config = dict(
    encoder_arch='convformer',
    model='contrastive image-text model',
    dataset='photos with spoken descriptions (Open Images, Localized Narratives)',
    train_examples=50862,
    image_size=64,
    crop_scale_min=0.5,
    horizontal_flip=False,
    translate=0.06,
    color_jitter=0.2,
    tokenizer='word',
    vocab_size=4585,
    loss='sigmoid',
    embed_dim=256,
    encoder_norm='layernorm',
    encoder_norm_position='pre',
    encoder_activation='swiglu',
    encoder_mlp_ratio=2.67,
    encoder_parallel_block=False,
    encoder_inner_norm=False,
    encoder_patch_size=[4, 4],
    encoder_conv_stem=False,
    encoder_depths=[3, 6, 3],
    encoder_widths=[48, 96, 192],
    encoder_kernel_size=7,
    text_encoder_causal=False,
    text_encoder_width=192,
    text_encoder_layers=7,
    text_encoder_norm='layernorm',
    text_encoder_norm_position='pre',
    text_encoder_activation='gelu',
    text_encoder_mlp_ratio=2,
    text_encoder_head_dim=64,
    text_encoder_fused_qkv=True,
    text_encoder_bias='all',
    text_encoder_qk_norm=False,
    text_encoder_parallel_block=False,
    text_encoder_inner_norm=False,
    text_encoder_positions='learned',
    init='torch_default',
    residual_init='none',
    optimizer='soap',
    beta2=0.95,
    learning_rate=0.0016,
    beta1=0.95,
    shampoo_beta=0.95,
    eps=1e-08,
    precondition_frequency=50,
    max_precond_dim=1536,
    one_sided=False,
    adamw_lr_other_params=0.0012,
    max_grad_norm=5.0,
    adaptive_grad_clip=0.05,
    max_steps=5000,
    batch_size=128,
    epochs=12.6,
    lr_schedule='wsd',
    decay_fraction=0.2,
    final_lr_fraction=0.01,
    warmup_steps=250,
    weight_decay=0.1,
    adamw_weight_decay_other_params=0.05,
)
Rows from block 5 of the image encoder, named by matrix and row number. Rows with one number belong to one neuron. Each number is 200 + 20 x the weight over its row's rms, rounded and kept within 0 to 999. All counts start at 0. After the name is the row's rms in percent of the matrix's.
# gate: MLP gate (encoder.blocks.5.mlp.gate.weight, 256x96), inputs 48-95
# fc1: MLP up (encoder.blocks.5.mlp.fc1.weight, 256x96), inputs 48-95
# fc2: MLP down (encoder.blocks.5.mlp.fc2.weight, 96x256, transposed), outputs 48-95
gate.74,108,201,187,241,208,223,197,171,209,137,200,196,183,218,227,188,170,195,196,232,221,189,192,189,227,204,191,203,191,198,190,193,208,211,194,151,163,200,250,223,192,200,168,179,211,162,201,186,230
fc1.74,110,185,199,170,180,179,197,184,192,237,214,183,209,211,174,191,186,214,203,177,202,210,189,236,174,209,217,211,194,173,217,221,208,181,193,190,221,194,146,207,212,178,224,217,195,222,197,214,197
fc2.74,106,226,198,276,194,172,218,193,198,195,191,201,211,218,189,175,201,196,175,218,218,190,193,185,216,200,188,183,226,166,202,213,187,217,213,191,215,200,238,224,209,227,218,195,187,195,173,176,187
gate.75,103,200,189,222,214,230,184,223,181,189,231,230,231,171,192,199,212,207,193,208,192,186,182,223,219,209,228,229,229,228,163,202,181,239,196,184,224,216,214,181,223,219,170,187,163,226,210,232,207
fc1.75,104,201,224,212,209,212,196,172,200,187,190,163,244,217,198,235,206,219,195,231,178,211,200,192,228,190,215,201,211,203,164,209,201,179,241,188,181,189,210,219,191,222,187,217,205,208,208,194,182
fc2.75,106,210,165,207,210,190,210,243,245,195,203,203,190,224,234,194,216,234,187,209,215,213,218,234,183,182,218,194,177,227,198,182,256,218,181,210,207,208,182,164,205,179,184,199,206,173,184,215,192
gate.76,091,182,180,186,169,206,201,223,209,171,206,222,227,220,212,161,197,220,191,201,186,196,214,175,212,202,212,218,208,179,219,201,203,229,183,180,166,183,195,195,183,195,174,239,220,185,173,177,217
fc1.76,096,203,196,209,192,212,195,196,236,236,239,171,188,181,174,208,200,220,195,182,207,191,193,199,234,228,199,143,143,210,175,223,207,218,200,221,221,225,212,162,215,213,242,157,194,216,174,201,190
fc2.76,099,194,173,202,217,197,195,201,214,218,185,210,228,227,201,207,159,199,206,215,195,244,220,215,202,198,208,196,228,198,194,179,227,221,207,211,221,199,232,209,180,197,202,166,223,216,202,225,201
gate.77,108,230,215,181,184,203,263,184,205,181,215,214,205,221,203,212,221,193,215,205,234,179,226,173,211,206,216,202,196,191,198,225,204,202,203,188,210,231,198,203,213,230,204,175,221,169,213,190,153
fc1.77,105,198,196,160,207,202,176,206,172,222,170,172,166,196,185,196,179,185,192,186,189,220,188,210,198,193,160,189,186,165,230,172,215,201,200,204,186,186,214,225,233,191,175,198,219,232,194,178,200
fc2.77,102,206,238,205,208,224,215,205,190,208,218,216,226,217,202,189,217,194,193,180,217,187,242,171,180,201,214,212,231,206,215,235,215,232,168,217,218,205,167,202,178,230,190,200,163,200,205,243,174
gate.78,107,208,136,183,253,169,202,192,185,191,193,218,187,196,188,171,198,179,197,221,194,240,161,183,185,200,171,174,207,169,178,193,225,178,220,200,185,215,175,204,190,215,203,196,222,202,168,209,198
fc1.78,103,210,204,201,183,219,229,180,212,192,212,210,190,173,209,187,172,202,202,256,226,175,163,186,187,173,231,174,229,205,195,200,181,201,209,207,190,211,159,202,234,212,200,186,197,210,197,206,198
fc2.78,096,201,220,197,209,180,184,244,205,219,199,194,195,236,211,222,207,198,181,191,219,211,210,197,203,193,171,234,204,167,177,202,175,215,216,190,182,212,204,210,211,182,198,212,201,183,201,220,166
gate.79,082,208,170,199,204,202,183,177,177,186,206,202,208,240,211,190,220,195,186,212,200,196,212,203,206,178,208,208,210,229,214,228,191,262,204,207,179,207,214,190,161,172,183,199,209,235,202,192,213
fc1.79,083,182,198,182,220,206,225,217,176,195,221,223,223,188,224,199,187,171,232,186,181,184,227,185,198,213,207,175,191,152,199,231,181,166,184,174,206,241,182,197,219,185,183,220,214,210,186,217,204
fc2.79,087,207,245,199,183,190,170,217,190,192,237,202,158,219,197,187,198,211,162,208,188,166,231,193,200,243,191,192,178,160,175,207,192,180,199,191,195,233,168,178,224,159,240,194,162,221,217,203,184
gate.80,103,196,230,237,211,195,188,209,210,195,198,218,153,237,225,209,166,165,152,178,224,223,214,223,205,197,212,224,204,247,173,198,191,185,198,223,241,170,202,205,203,162,211,206,192,208,202,162,178
fc1.80,096,208,198,194,189,179,206,218,228,207,190,161,209,209,195,218,234,173,187,172,199,186,212,185,222,181,209,200,151,203,194,176,188,179,184,243,208,203,221,187,218,226,229,199,190,189,238,207,193
fc2.80,097,207,201,191,171,210,179,211,181,197,171,192,235,184,148,176,204,181,224,185,236,186,177,172,181,179,166,209,185,206,198,226,210,217,194,165,170,219,218,203,224,209,206,221,209,208,200,215,174
gate.81,111,210,211,183,193,188,235,188,176,194,182,206,212,188,190,187,166,190,202,223,178,222,216,227,170,188,197,196,193,153,210,220,235,185,212,211,187,184,205,201,210,223,206,210,241,192,214,188,209
fc1.81,106,175,223,196,225,213,203,227,215,164,189,168,195,193,188,209,185,184,217,228,173,233,188,177,176,216,219,185,204,197,190,201,193,223,185,204,180,190,218,239,215,181,200,201,185,223,223,188,209
fc2.81,111,160,184,191,187,226,193,167,203,201,179,201,201,226,172,169,205,209,170,224,164,210,212,201,202,193,209,192,193,223,206,204,211,212,234,216,170,207,183,182,190,233,204,163,208,198,183,211,163
gate.82,098,251,189,174,180,200,188,195,212,193,236,210,176,213,165,187,194,191,215,198,193,220,177,201,249,203,235,173,223,209,220,193,200,221,171,185,207,190,183,170,208,225,195,255,234,192,206,189,196
fc1.82,103,181,192,192,211,134,204,234,205,241,182,191,212,185,224,211,234,210,204,155,205,223,197,191,208,185,223,228,184,202,208,188,208,209,250,195,178,170,202,199,183,173,200,230,236,198,206,197,183
fc2.82,096,195,252,193,198,217,207,199,175,163,230,213,197,201,192,177,175,204,209,217,190,230,225,184,188,198,233,164,213,199,203,173,211,228,196,221,186,230,214,231,186,186,208,208,190,238,206,236,158
gate.83,099,219,231,165,183,149,230,212,206,200,237,189,176,181,199,221,180,193,190,235,224,198,193,183,217,202,167,212,239,220,160,194,209,226,181,223,203,235,157,172,227,217,203,194,225,205,207,178,208
fc1.83,090,218,209,223,210,207,194,193,188,228,216,218,196,217,171,241,192,171,180,168,170,218,185,204,200,210,161,171,177,200,207,254,214,203,199,206,203,205,226,196,193,183,190,177,187,181,216,180,218
fc2.83,098,216,182,217,200,231,214,208,189,168,185,190,180,252,212,211,174,219,204,202,229,183,198,184,152,194,211,201,219,163,167,206,190,225,206,179,169,192,164,207,181,196,223,204,178,213,167,206,211
gate.84,107,224,179,208,190,196,212,179,214,195,162,180,205,169,186,198,216,170,199,219,211,189,197,199,197,188,196,213,185,213,185,201,206,202,222,213,223,175,212,225,168,221,154,226,239,203,194,178,206
fc1.84,114,178,214,216,171,195,206,201,208,192,175,171,219,208,201,193,195,199,191,195,221,179,168,237,208,204,221,165,168,241,225,211,218,170,207,183,190,238,228,196,204,155,167,189,210,197,185,188,212
fc2.84,105,236,211,195,200,188,161,215,205,213,227,210,203,202,206,192,226,211,211,207,210,177,242,207,212,158,184,240,174,218,223,187,194,184,186,183,194,218,200,194,169,195,206,212,226,192,207,202,201
gate.85,091,226,170,179,171,199,190,188,197,216,210,214,192,228,236,185,215,202,226,197,225,195,200,207,190,191,166,186,188,194,209,202,207,194,202,162,171,191,186,169,204,213,201,223,223,203,184,183,183
fc1.85,091,209,166,190,204,224,191,196,199,203,189,205,186,185,187,182,205,196,184,231,257,233,201,177,179,198,206,209,216,208,251,180,209,199,221,226,235,186,200,218,206,224,162,203,219,219,173,180,221
fc2.85,092,237,165,199,190,189,211,203,182,173,190,208,209,221,213,184,211,206,171,180,173,176,170,206,193,226,165,204,232,211,183,225,199,206,178,142,174,226,187,159,194,159,217,232,210,199,195,175,208
gate.86,106,189,181,199,188,184,174,188,180,225,217,189,182,225,207,207,155,182,188,186,220,192,188,226,210,206,146,211,188,212,181,227,195,214,203,216,234,214,206,196,206,211,214,183,182,200,247,191,181
fc1.86,112,191,198,193,217,204,208,185,236,190,197,144,202,210,178,191,230,206,182,174,187,241,199,177,185,230,206,188,212,191,196,195,156,202,207,202,201,189,210,190,231,200,203,170,189,197,180,210,171
fc2.86,112,199,203,183,219,210,204,181,171,219,223,182,202,221,223,240,184,207,188,203,195,177,202,209,208,192,190,192,216,200,243,194,232,213,192,198,183,201,202,199,213,161,182,211,201,180,199,221,188
gate.87,083,181,225,187,192,191,183,227,218,188,178,224,208,194,226,200,215,207,203,193,221,175,173,211,180,192,198,174,183,173,201,189,247,185,218,201,203,217,196,183,209,178,204,207,160,169,145,200,178
fc1.87,094,192,190,201,198,182,182,203,176,223,180,177,255,209,205,181,183,232,192,199,195,204,187,209,169,209,225,198,197,223,178,209,207,175,206,157,211,197,224,189,176,249,204,176,170,228,203,186,238
fc2.87,100,212,201,189,187,204,173,203,223,183,193,220,147,210,212,217,208,172,243,218,208,163,202,204,206,189,216,205,167,186,193,181,189,214,195,175,187,164,203,214,227,220,180,188,204,194,176,187,162
gate.88,103,178,212,198,188,187,191,220,215,214,204,169,194,215,191,195,174,251,230,208,225,180,208,174,207,226,224,186,203,199,214,201,231,224,200,189,192,185,164,203,189,200,199,232,173,216,213,206,180
fc1.88,110,205,205,192,193,214,184,201,204,175,200,202,210,206,189,218,201,186,171,184,149,210,183,202,221,179,205,174,196,200,188,226,200,212,193,191,217,182,209,192,195,191,231,179,202,198,217,206,218
fc2.88,112,190,243,199,168,195,205,230,195,241,224,196,183,181,197,226,183,218,189,186,198,158,201,228,184,187,210,185,181,198,223,181,207,231,180,211,234,184,204,193,187,194,206,208,175,203,235,215,168
gate.89,093,190,251,215,213,187,203,208,184,189,207,209,209,174,205,217,194,233,227,201,208,233,177,197,197,216,214,220,211,203,188,193,206,213,241,197,226,234,184,206,184,158,237,234,200,197,170,185,216
fc1.89,090,169,188,216,204,154,166,202,231,159,208,195,230,209,193,218,235,193,187,147,186,236,230,221,199,182,230,214,192,210,198,217,182,193,174,214,185,219,202,204,211,209,174,191,188,204,234,184,216
fc2.89,098,247,183,213,181,198,191,210,218,216,214,172,216,166,220,220,195,201,224,175,209,223,181,227,194,197,187,228,234,185,187,198,201,219,171,180,194,191,172,163,185,177,212,211,217,168,201,186,198
gate.90,089,227,194,175,209,219,224,204,192,201,206,214,150,212,221,151,233,173,209,192,226,170,187,184,184,199,202,208,189,190,211,222,201,212,210,189,205,187,207,180,204,170,174,168,179,163,186,185,215
fc1.90,082,211,199,164,192,208,207,231,237,199,161,218,180,190,183,207,211,198,189,198,182,199,195,203,226,202,163,216,224,194,218,199,180,196,194,205,220,212,229,218,182,206,212,208,180,170,215,209,170
fc2.90,095,198,205,209,210,211,221,151,183,222,164,203,231,169,225,223,205,195,212,205,197,206,180,190,203,223,210,211,196,217,173,182,213,190,209,181,161,218,162,201,197,205,214,188,193,196,207,180,182
gate.91,100,182,212,196,176,191,188,167,177,195,172,194,218,194,242,214,184,190,203,218,194,223,193,201,219,195,185,208,196,204,179,214,201,219,189,174,205,246,205,176,197,177,210,215,232,208,230,160,209
fc1.91,100,203,186,164,239,172,180,177,202,194,187,216,212,210,182,171,208,177,208,221,226,221,216,193,210,225,180,192,210,194,215,245,200,169,207,174,203,202,248,201,217,184,206,189,176,239,223,210,202
fc2.91,093,188,172,202,146,194,194,194,186,171,168,216,203,169,170,189,195,191,209,189,186,186,194,179,202,193,230,200,190,192,226,199,170,205,184,196,197,222,168,189,184,219,187,163,192,218,205,194,204
gate.92,109,213,231,187,215,220,199,212,190,202,197,183,207,199,181,179,208,222,189,236,183,199,208,214,224,211,182,206,199,193,239,157,190,213,214,208,204,225,168,180,223,199,193,185,189,209,199,195,250
fc1.92,101,205,218,203,204,224,191,201,183,190,211,155,164,225,168,172,199,238,210,222,170,191,195,184,206,198,174,206,217,202,195,182,169,183,232,204,187,215,173,197,225,205,192,191,194,188,209,203,203
fc2.92,100,192,202,203,198,217,173,214,191,223,168,222,157,188,234,217,185,198,220,181,207,218,195,236,197,195,201,199,237,216,213,196,206,162,198,179,198,206,210,181,190,213,183,183,249,198,196,179,179
gate.93,102,195,182,205,210,219,233,182,222,200,197,206,230,225,201,158,176,199,181,178,191,193,201,162,222,197,228,207,219,178,210,171,233,202,242,202,236,215,177,208,233,217,179,193,224,184,188,222,188
fc1.93,100,187,194,254,196,223,160,202,206,172,221,205,217,190,251,203,193,238,226,225,176,208,174,207,225,164,207,247,199,199,186,195,207,198,202,205,194,226,235,172,207,201,200,200,208,176,200,212,201
fc2.93,099,199,182,220,195,201,207,193,178,215,162,192,173,214,218,208,221,210,161,181,210,199,198,193,184,193,194,178,211,211,222,208,198,188,197,186,197,160,182,165,200,202,196,201,247,192,179,194,203
gate.94,090,194,203,200,192,201,223,203,229,196,218,168,208,207,215,187,225,178,203,228,214,220,212,193,194,157,197,229,206,165,187,198,194,236,223,213,233,241,151,187,205,160,196,214,215,213,161,211,219
fc1.94,090,170,200,187,179,207,163,231,239,152,188,234,203,205,168,179,209,214,186,210,191,202,195,196,199,203,190,190,179,180,221,188,198,184,185,192,210,208,236,242,222,165,201,205,173,200,215,190,203
fc2.94,089,188,185,206,200,213,199,204,193,179,203,177,247,237,254,213,169,221,203,198,222,208,184,219,198,166,218,224,249,201,198,167,225,203,192,213,183,197,195,217,192,223,208,207,216,198,212,199,173
gate.95,112,203,207,133,189,200,215,218,189,243,208,219,185,229,200,212,190,191,250,227,211,184,181,174,203,217,173,230,187,189,204,182,216,216,230,180,212,179,175,197,199,196,205,203,219,191,189,250,203
fc1.95,105,212,190,153,205,199,203,212,166,223,183,201,197,226,206,199,207,206,189,197,188,201,201,186,213,181,161,227,211,205,229,189,214,217,188,190,229,218,197,154,222,186,197,180,208,206,191,166,188
fc2.95,104,230,218,216,166,174,177,178,203,213,198,192,201,199,200,192,209,187,180,200,214,184,200,191,182,206,196,181,213,216,203,229,241,230,199,216,193,237,230,220,200,207,208,237,206,191,218,176,233
gate.96,108,197,202,186,220,202,188,224,199,213,206,213,225,194,239,206,179,170,187,217,216,202,195,168,192,215,201,200,164,170,168,226,188,198,224,183,201,192,175,253,213,213,200,201,205,227,217,231,192
fc1.96,109,218,185,204,175,231,231,191,177,201,247,213,214,212,193,190,200,217,188,246,199,207,185,174,218,207,203,220,188,205,237,208,186,221,183,207,173,189,152,235,212,230,220,211,190,208,201,179,214
fc2.96,101,184,243,241,175,186,199,208,209,234,212,181,188,192,184,198,222,156,218,213,211,204,179,212,201,209,211,225,168,215,198,199,206,223,212,212,210,260,186,184,192,173,189,183,194,214,172,218,210
gate.97,114,177,210,156,234,220,162,203,199,221,196,180,239,203,212,182,181,175,186,242,193,212,222,228,192,218,211,186,205,191,195,204,189,219,203,192,217,196,198,196,188,178,186,177,175,246,181,236,222
fc1.97,111,235,187,196,188,207,224,209,223,182,196,185,180,202,160,205,188,174,189,198,201,198,211,184,185,221,203,199,219,211,188,185,177,228,213,203,221,215,185,163,230,211,204,185,165,221,201,217,190
fc2.97,112,170,173,184,196,219,234,259,219,262,167,196,203,194,214,186,189,197,187,179,218,210,236,212,197,202,165,196,176,191,194,171,203,197,173,206,207,201,233,202,174,208,207,238,218,223,216,196,191
gate.98,098,170,195,164,230,180,184,210,183,179,177,205,223,172,240,207,213,175,187,209,177,155,178,221,223,229,197,216,217,187,185,206,191,189,198,217,183,180,159,191,182,173,186,209,174,196,209,176,201
fc1.98,096,162,170,213,203,190,193,186,214,198,208,219,209,242,170,185,186,221,203,231,177,234,199,195,187,177,243,186,225,216,217,234,206,207,193,145,192,226,201,179,203,219,193,216,177,193,204,201,222
fc2.98,099,227,221,185,192,165,210,200,165,173,221,196,183,178,188,197,224,227,174,218,220,224,193,216,183,205,246,189,176,206,217,203,205,187,189,183,211,219,171,235,205,212,195,223,163,195,233,207,252
gate.99,110,203,189,186,170,180,235,219,206,197,218,189,208,200,180,165,207,159,191,180,213,194,194,178,171,217,190,169,191,163,201,198,238,204,188,245,187,231,216,193,202,152,196,225,197,175,174,190,207
fc1.99,107,186,238,204,219,185,180,187,200,208,157,179,221,216,216,189,226,220,188,214,213,188,182,192,181,205,177,200,198,219,247,209,195,211,212,183,188,154,167,222,225,223,188,193,202,192,144,219,210
fc2.99,111,190,199,175,198,216,186,239,216,215,197,214,213,226,194,174,171,156,201,204,186,172,188,190,195,194,202,189,207,234,157,223,228,204,194,205,199,223,206,158,185,157,207,183,204,210,210,191,198
gate.100,090,211,202,226,218,200,195,208,250,188,205,225,199,169,170,194,165,209,202,223,171,237,208,190,206,228,166,176,202,231,196,208,186,190,209,176,187,239,217,218,214,220,215,185,192,209,205,180,188
fc1.100,098,191,197,225,195,222,192,218,197,243,223,228,163,187,191,179,189,203,205,191,218,211,201,205,237,190,182,216,215,179,186,213,227,241,172,220,220,188,186,230,232,191,214,191,213,242,198,180,213
fc2.100,103,211,137,200,215,214,233,204,184,212,161,197,188,185,182,174,172,193,164,192,217,196,188,177,207,130,174,195,198,201,210,190,205,173,169,184,221,182,240,191,205,212,180,198,216,210,196,228,175
gate.101,089,187,158,182,212,154,209,186,196,207,215,214,169,189,230,159,186,185,232,231,229,206,148,192,183,179,170,182,206,213,192,190,194,188,186,188,194,194,200,209,180,210,190,204,206,193,192,190,206
fc1.101,095,193,188,231,227,213,188,159,207,210,183,201,197,187,233,189,203,194,205,183,211,210,208,167,200,258,174,222,204,159,181,198,201,225,209,175,197,202,208,212,211,178,203,204,219,217,161,190,198
fc2.101,090,175,183,172,160,169,227,232,199,196,214,206,187,207,207,197,215,226,212,209,220,198,180,202,183,162,208,206,185,209,197,195,232,172,225,179,183,208,203,238,177,160,188,225,228,153,222,203,182
gate.102,097,202,188,208,157,248,183,189,200,200,179,181,219,214,209,202,213,207,216,210,202,188,188,209,218,187,185,176,191,210,176,222,170,202,215,219,217,191,227,204,172,209,196,222,215,196,197,214,191
fc1.102,102,226,214,191,183,180,190,175,227,222,217,201,210,223,186,177,241,197,190,215,205,192,197,194,183,230,205,210,237,192,207,175,147,205,199,206,214,200,153,173,219,185,180,206,208,192,171,197,183
fc2.102,101,208,211,179,215,211,194,183,186,192,237,207,227,191,227,230,197,220,216,173,195,161,185,233,221,201,202,231,226,201,158,172,214,205,172,180,197,228,190,205,214,172,213,197,215,203,162,197,186
gate.103,121,203,194,186,198,225,211,218,196,228,186,183,198,177,238,191,191,194,239,235,218,211,194,222,213,233,197,215,185,208,209,174,197,210,234,197,199,216,194,211,203,192,188,174,206,180,221,191,216
fc1.103,109,224,209,176,212,196,204,212,217,203,175,211,176,177,232,168,187,154,197,217,185,179,170,203,226,197,205,226,191,190,213,196,192,178,175,188,221,205,163,194,233,218,218,203,182,204,214,200,230
fc2.103,103,196,218,195,180,198,231,193,206,197,190,191,230,204,221,197,220,209,193,199,224,195,204,207,184,189,202,167,270,206,196,179,201,225,205,201,180,237,237,167,217,154,218,186,175,171,200,178,208
gate.104,100,189,200,202,188,229,202,167,222,201,214,202,194,190,170,208,182,227,186,164,240,218,209,202,188,209,173,229,203,202,207,223,190,176,227,206,223,196,195,193,177,185,257,246,200,159,209,190,203
fc1.104,104,215,203,213,224,218,187,203,224,198,193,211,220,236,200,185,193,182,233,202,195,224,177,209,215,209,215,178,191,210,221,238,207,217,174,247,215,214,197,202,201,204,195,219,203,213,185,211,172
fc2.104,105,206,212,193,197,196,199,182,229,162,247,186,220,230,180,223,184,207,183,213,173,219,210,199,199,205,197,217,239,198,201,212,195,231,167,204,183,212,207,185,187,180,169,182,199,171,193,191,219
gate.105,112,261,196,155,195,240,197,230,207,196,197,145,187,199,191,153,188,209,195,236,178,230,184,228,202,191,189,197,234,190,182,201,214,187,220,188,188,187,201,178,210,176,205,163,214,215,210,178,211
fc1.105,113,184,195,196,209,187,208,210,167,165,211,181,184,203,169,188,179,203,163,212,225,215,197,237,229,168,179,228,229,191,231,195,204,237,208,176,210,200,191,197,184,173,182,197,204,202,186,212,183
fc2.105,111,178,207,209,195,190,174,181,184,236,171,239,210,187,222,154,175,222,223,164,193,218,152,158,229,194,202,205,208,211,229,208,205,167,242,206,219,204,220,198,151,195,179,229,202,180,197,224,187
gate.106,104,186,169,189,184,177,190,232,187,207,190,224,215,184,208,214,195,195,217,155,215,167,182,201,186,204,203,212,164,192,204,239,206,197,176,216,212,205,191,160,215,173,233,184,227,210,222,179,250
fc1.106,116,207,215,234,203,218,232,177,199,179,213,202,206,212,176,169,177,180,203,167,203,226,200,193,226,164,210,222,191,205,149,190,199,225,195,265,223,196,208,192,187,198,174,188,206,196,248,208,222
fc2.106,105,182,176,186,209,196,204,220,216,174,197,223,188,207,183,156,221,222,200,213,199,204,194,175,218,213,185,225,155,172,204,234,227,219,167,171,210,214,247,206,187,196,230,215,195,204,184,206,177
gate.107,111,198,215,173,245,199,183,220,219,206,217,216,196,217,203,206,187,238,195,190,253,215,221,237,193,190,182,196,210,201,214,167,189,183,189,196,165,218,202,222,235,202,172,184,196,213,213,190,180
fc1.107,109,191,199,188,220,159,215,209,141,210,209,177,196,195,200,195,205,180,216,201,199,184,179,212,218,204,205,223,201,177,179,226,223,151,183,170,180,192,184,198,214,185,192,212,199,201,184,168,175
fc2.107,112,214,211,172,169,191,187,168,213,196,231,214,209,191,246,191,210,219,202,201,195,181,198,175,183,223,176,212,223,178,197,183,185,209,202,220,217,200,191,223,182,211,186,199,198,159,210,197,200
gate.108,102,154,219,224,222,209,208,214,209,232,193,179,224,199,191,196,251,203,221,158,178,203,223,196,199,218,192,213,211,220,213,204,185,211,204,212,189,219,173,215,211,166,223,208,246,235,199,198,197
fc1.108,096,183,200,208,211,206,211,194,238,197,201,184,174,200,210,206,220,184,207,182,139,188,202,211,201,227,142,214,198,177,208,166,178,218,186,193,208,229,199,174,176,204,200,199,200,214,192,183,219
fc2.108,104,220,175,205,181,190,203,194,202,214,205,216,224,196,191,193,149,228,206,218,198,211,202,193,196,190,200,164,194,224,203,214,250,210,218,206,194,209,186,193,174,165,195,202,178,204,199,239,178
gate.109,112,227,191,177,204,225,192,191,179,220,173,219,167,239,182,165,188,190,182,202,181,190,183,215,205,205,175,223,173,169,204,186,177,215,186,173,196,203,176,188,172,201,172,180,218,211,210,190,222
fc1.109,113,218,218,206,146,212,199,204,217,224,207,195,179,175,195,198,188,175,220,210,252,181,218,205,226,209,240,178,224,200,220,217,190,196,183,239,187,210,163,210,235,202,167,188,215,207,246,180,232
fc2.109,112,211,189,194,224,185,162,222,193,184,191,179,233,192,219,189,189,204,222,214,194,198,178,202,206,177,171,217,191,201,185,227,210,226,204,166,199,219,196,189,176,230,224,214,195,246,207,201,221
gate.110,102,209,229,164,221,173,201,168,207,183,185,205,190,196,179,206,179,243,212,184,179,195,203,142,220,189,200,220,172,212,191,212,180,191,231,235,208,180,169,225,214,208,217,233,192,194,217,192,158
fc1.110,103,188,189,197,181,207,194,222,204,197,205,180,206,195,216,245,168,171,199,165,215,225,183,188,186,189,216,192,184,180,218,192,192,208,187,204,195,234,185,201,175,166,194,207,214,231,191,201,200
fc2.110,103,192,190,239,221,204,203,208,188,190,215,230,195,178,203,197,180,218,202,219,207,224,207,210,201,184,211,207,177,177,208,233,188,231,173,145,192,203,191,195,192,187,198,153,210,192,217,189,213
gate.111,116,214,235,195,186,234,144,186,215,157,192,210,187,205,225,220,196,172,179,196,196,207,197,233,184,200,172,215,184,226,191,199,204,191,198,182,243,225,182,209,218,209,202,201,206,200,195,199,198
fc1.111,109,235,213,148,206,197,206,199,218,184,185,221,203,178,231,192,187,181,236,191,220,203,212,222,226,200,203,224,229,239,188,199,218,199,196,147,210,222,189,195,199,210,209,224,211,206,209,171,192
fc2.111,117,214,162,220,216,212,193,237,169,208,188,169,234,210,207,185,248,209,215,202,220,196,169,192,203,183,185,176,219,192,219,223,180,201,195,208,162,182,208,199,179,170,207,206,210,199,204,165,217
gate.112,086,208,211,192,165,180,182,183,212,224,179,215,193,202,224,202,198,194,218,213,245,221,207,226,213,201,192,211,204,177,225,203,224,196,201,195,233,170,200,199,195,210,226,178,231,203,198,210,215
fc1.112,083,222,217,182,203,235,210,212,230,224,178,205,180,193,196,235,210,215,200,193,209,177,209,216,229,161,184,164,176,159,195,163,233,196,204,198,195,239,173,250,193,212,183,227,206,209,198,164,219
fc2.112,091,195,208,205,216,207,203,196,164,217,218,206,217,230,191,226,216,188,196,185,192,195,209,181,218,189,177,196,206,218,205,213,213,229,195,180,207,149,216,215,198,201,187,169,147,199,208,208,208
gate.113,107,212,154,178,208,201,175,192,209,201,181,171,189,235,203,206,226,243,169,210,214,191,186,194,223,152,196,198,238,195,192,191,203,228,225,205,199,214,171,165,188,192,204,223,213,216,200,219,211
fc1.113,097,229,221,210,190,195,196,212,180,202,214,202,217,239,187,225,205,192,199,221,196,217,196,202,190,203,213,224,147,202,171,199,155,200,216,230,227,207,202,234,195,226,200,193,209,188,228,172,199
fc2.113,104,207,211,223,217,244,187,207,225,200,210,211,207,215,153,206,213,197,210,186,223,228,172,195,185,208,178,191,205,191,190,155,224,205,202,147,220,198,159,182,205,200,211,233,235,218,200,202,194
gate.114,105,213,222,219,213,175,217,208,209,224,189,191,186,179,188,184,236,221,187,196,205,221,175,153,201,215,184,237,200,165,196,195,176,215,230,229,186,168,207,190,192,220,192,190,183,211,171,202,225
fc1.114,103,170,227,194,191,191,184,221,172,183,194,194,203,213,202,176,222,198,203,215,218,198,185,184,169,221,204,178,205,171,207,195,245,238,240,185,175,210,189,174,169,212,221,218,218,187,192,199,209
fc2.114,109,197,194,202,171,235,231,211,220,208,204,219,213,175,225,173,205,201,184,198,191,178,200,209,214,206,194,218,183,202,215,225,166,210,167,194,205,200,204,209,199,179,187,178,186,153,213,170,204
gate.115,089,190,202,148,195,202,219,236,167,188,216,224,191,229,175,180,205,202,169,217,198,167,233,248,175,183,192,146,189,230,222,199,201,189,204,195,211,223,217,208,181,247,172,225,195,181,191,191,182
fc1.115,098,181,210,211,192,201,187,200,216,180,210,184,180,194,250,190,212,196,242,205,200,210,229,202,253,190,181,227,205,198,224,184,182,198,189,189,224,221,176,168,208,175,216,182,198,199,203,174,239
fc2.115,097,216,195,213,222,178,180,202,204,187,225,239,235,224,220,189,183,210,192,205,213,224,191,184,179,197,206,216,180,208,140,166,222,221,201,204,182,162,180,211,179,192,171,203,216,201,228,230,162
gate.116,109,226,240,220,204,213,191,191,202,187,198,187,163,223,236,201,205,204,227,208,183,213,225,201,185,198,205,229,208,199,176,206,187,190,205,184,239,254,211,185,187,177,222,149,181,235,242,214,224
fc1.116,102,221,230,205,183,210,171,202,207,167,216,189,182,202,206,227,217,193,218,179,185,211,224,169,174,211,232,193,210,188,197,220,190,198,189,184,212,226,168,195,234,187,179,196,234,227,208,197,208
fc2.116,108,219,224,237,175,214,212,216,229,241,161,194,189,184,225,197,185,207,170,191,184,181,168,222,213,172,213,198,211,186,189,192,219,222,202,224,229,199,200,181,212,218,211,191,174,192,188,238,232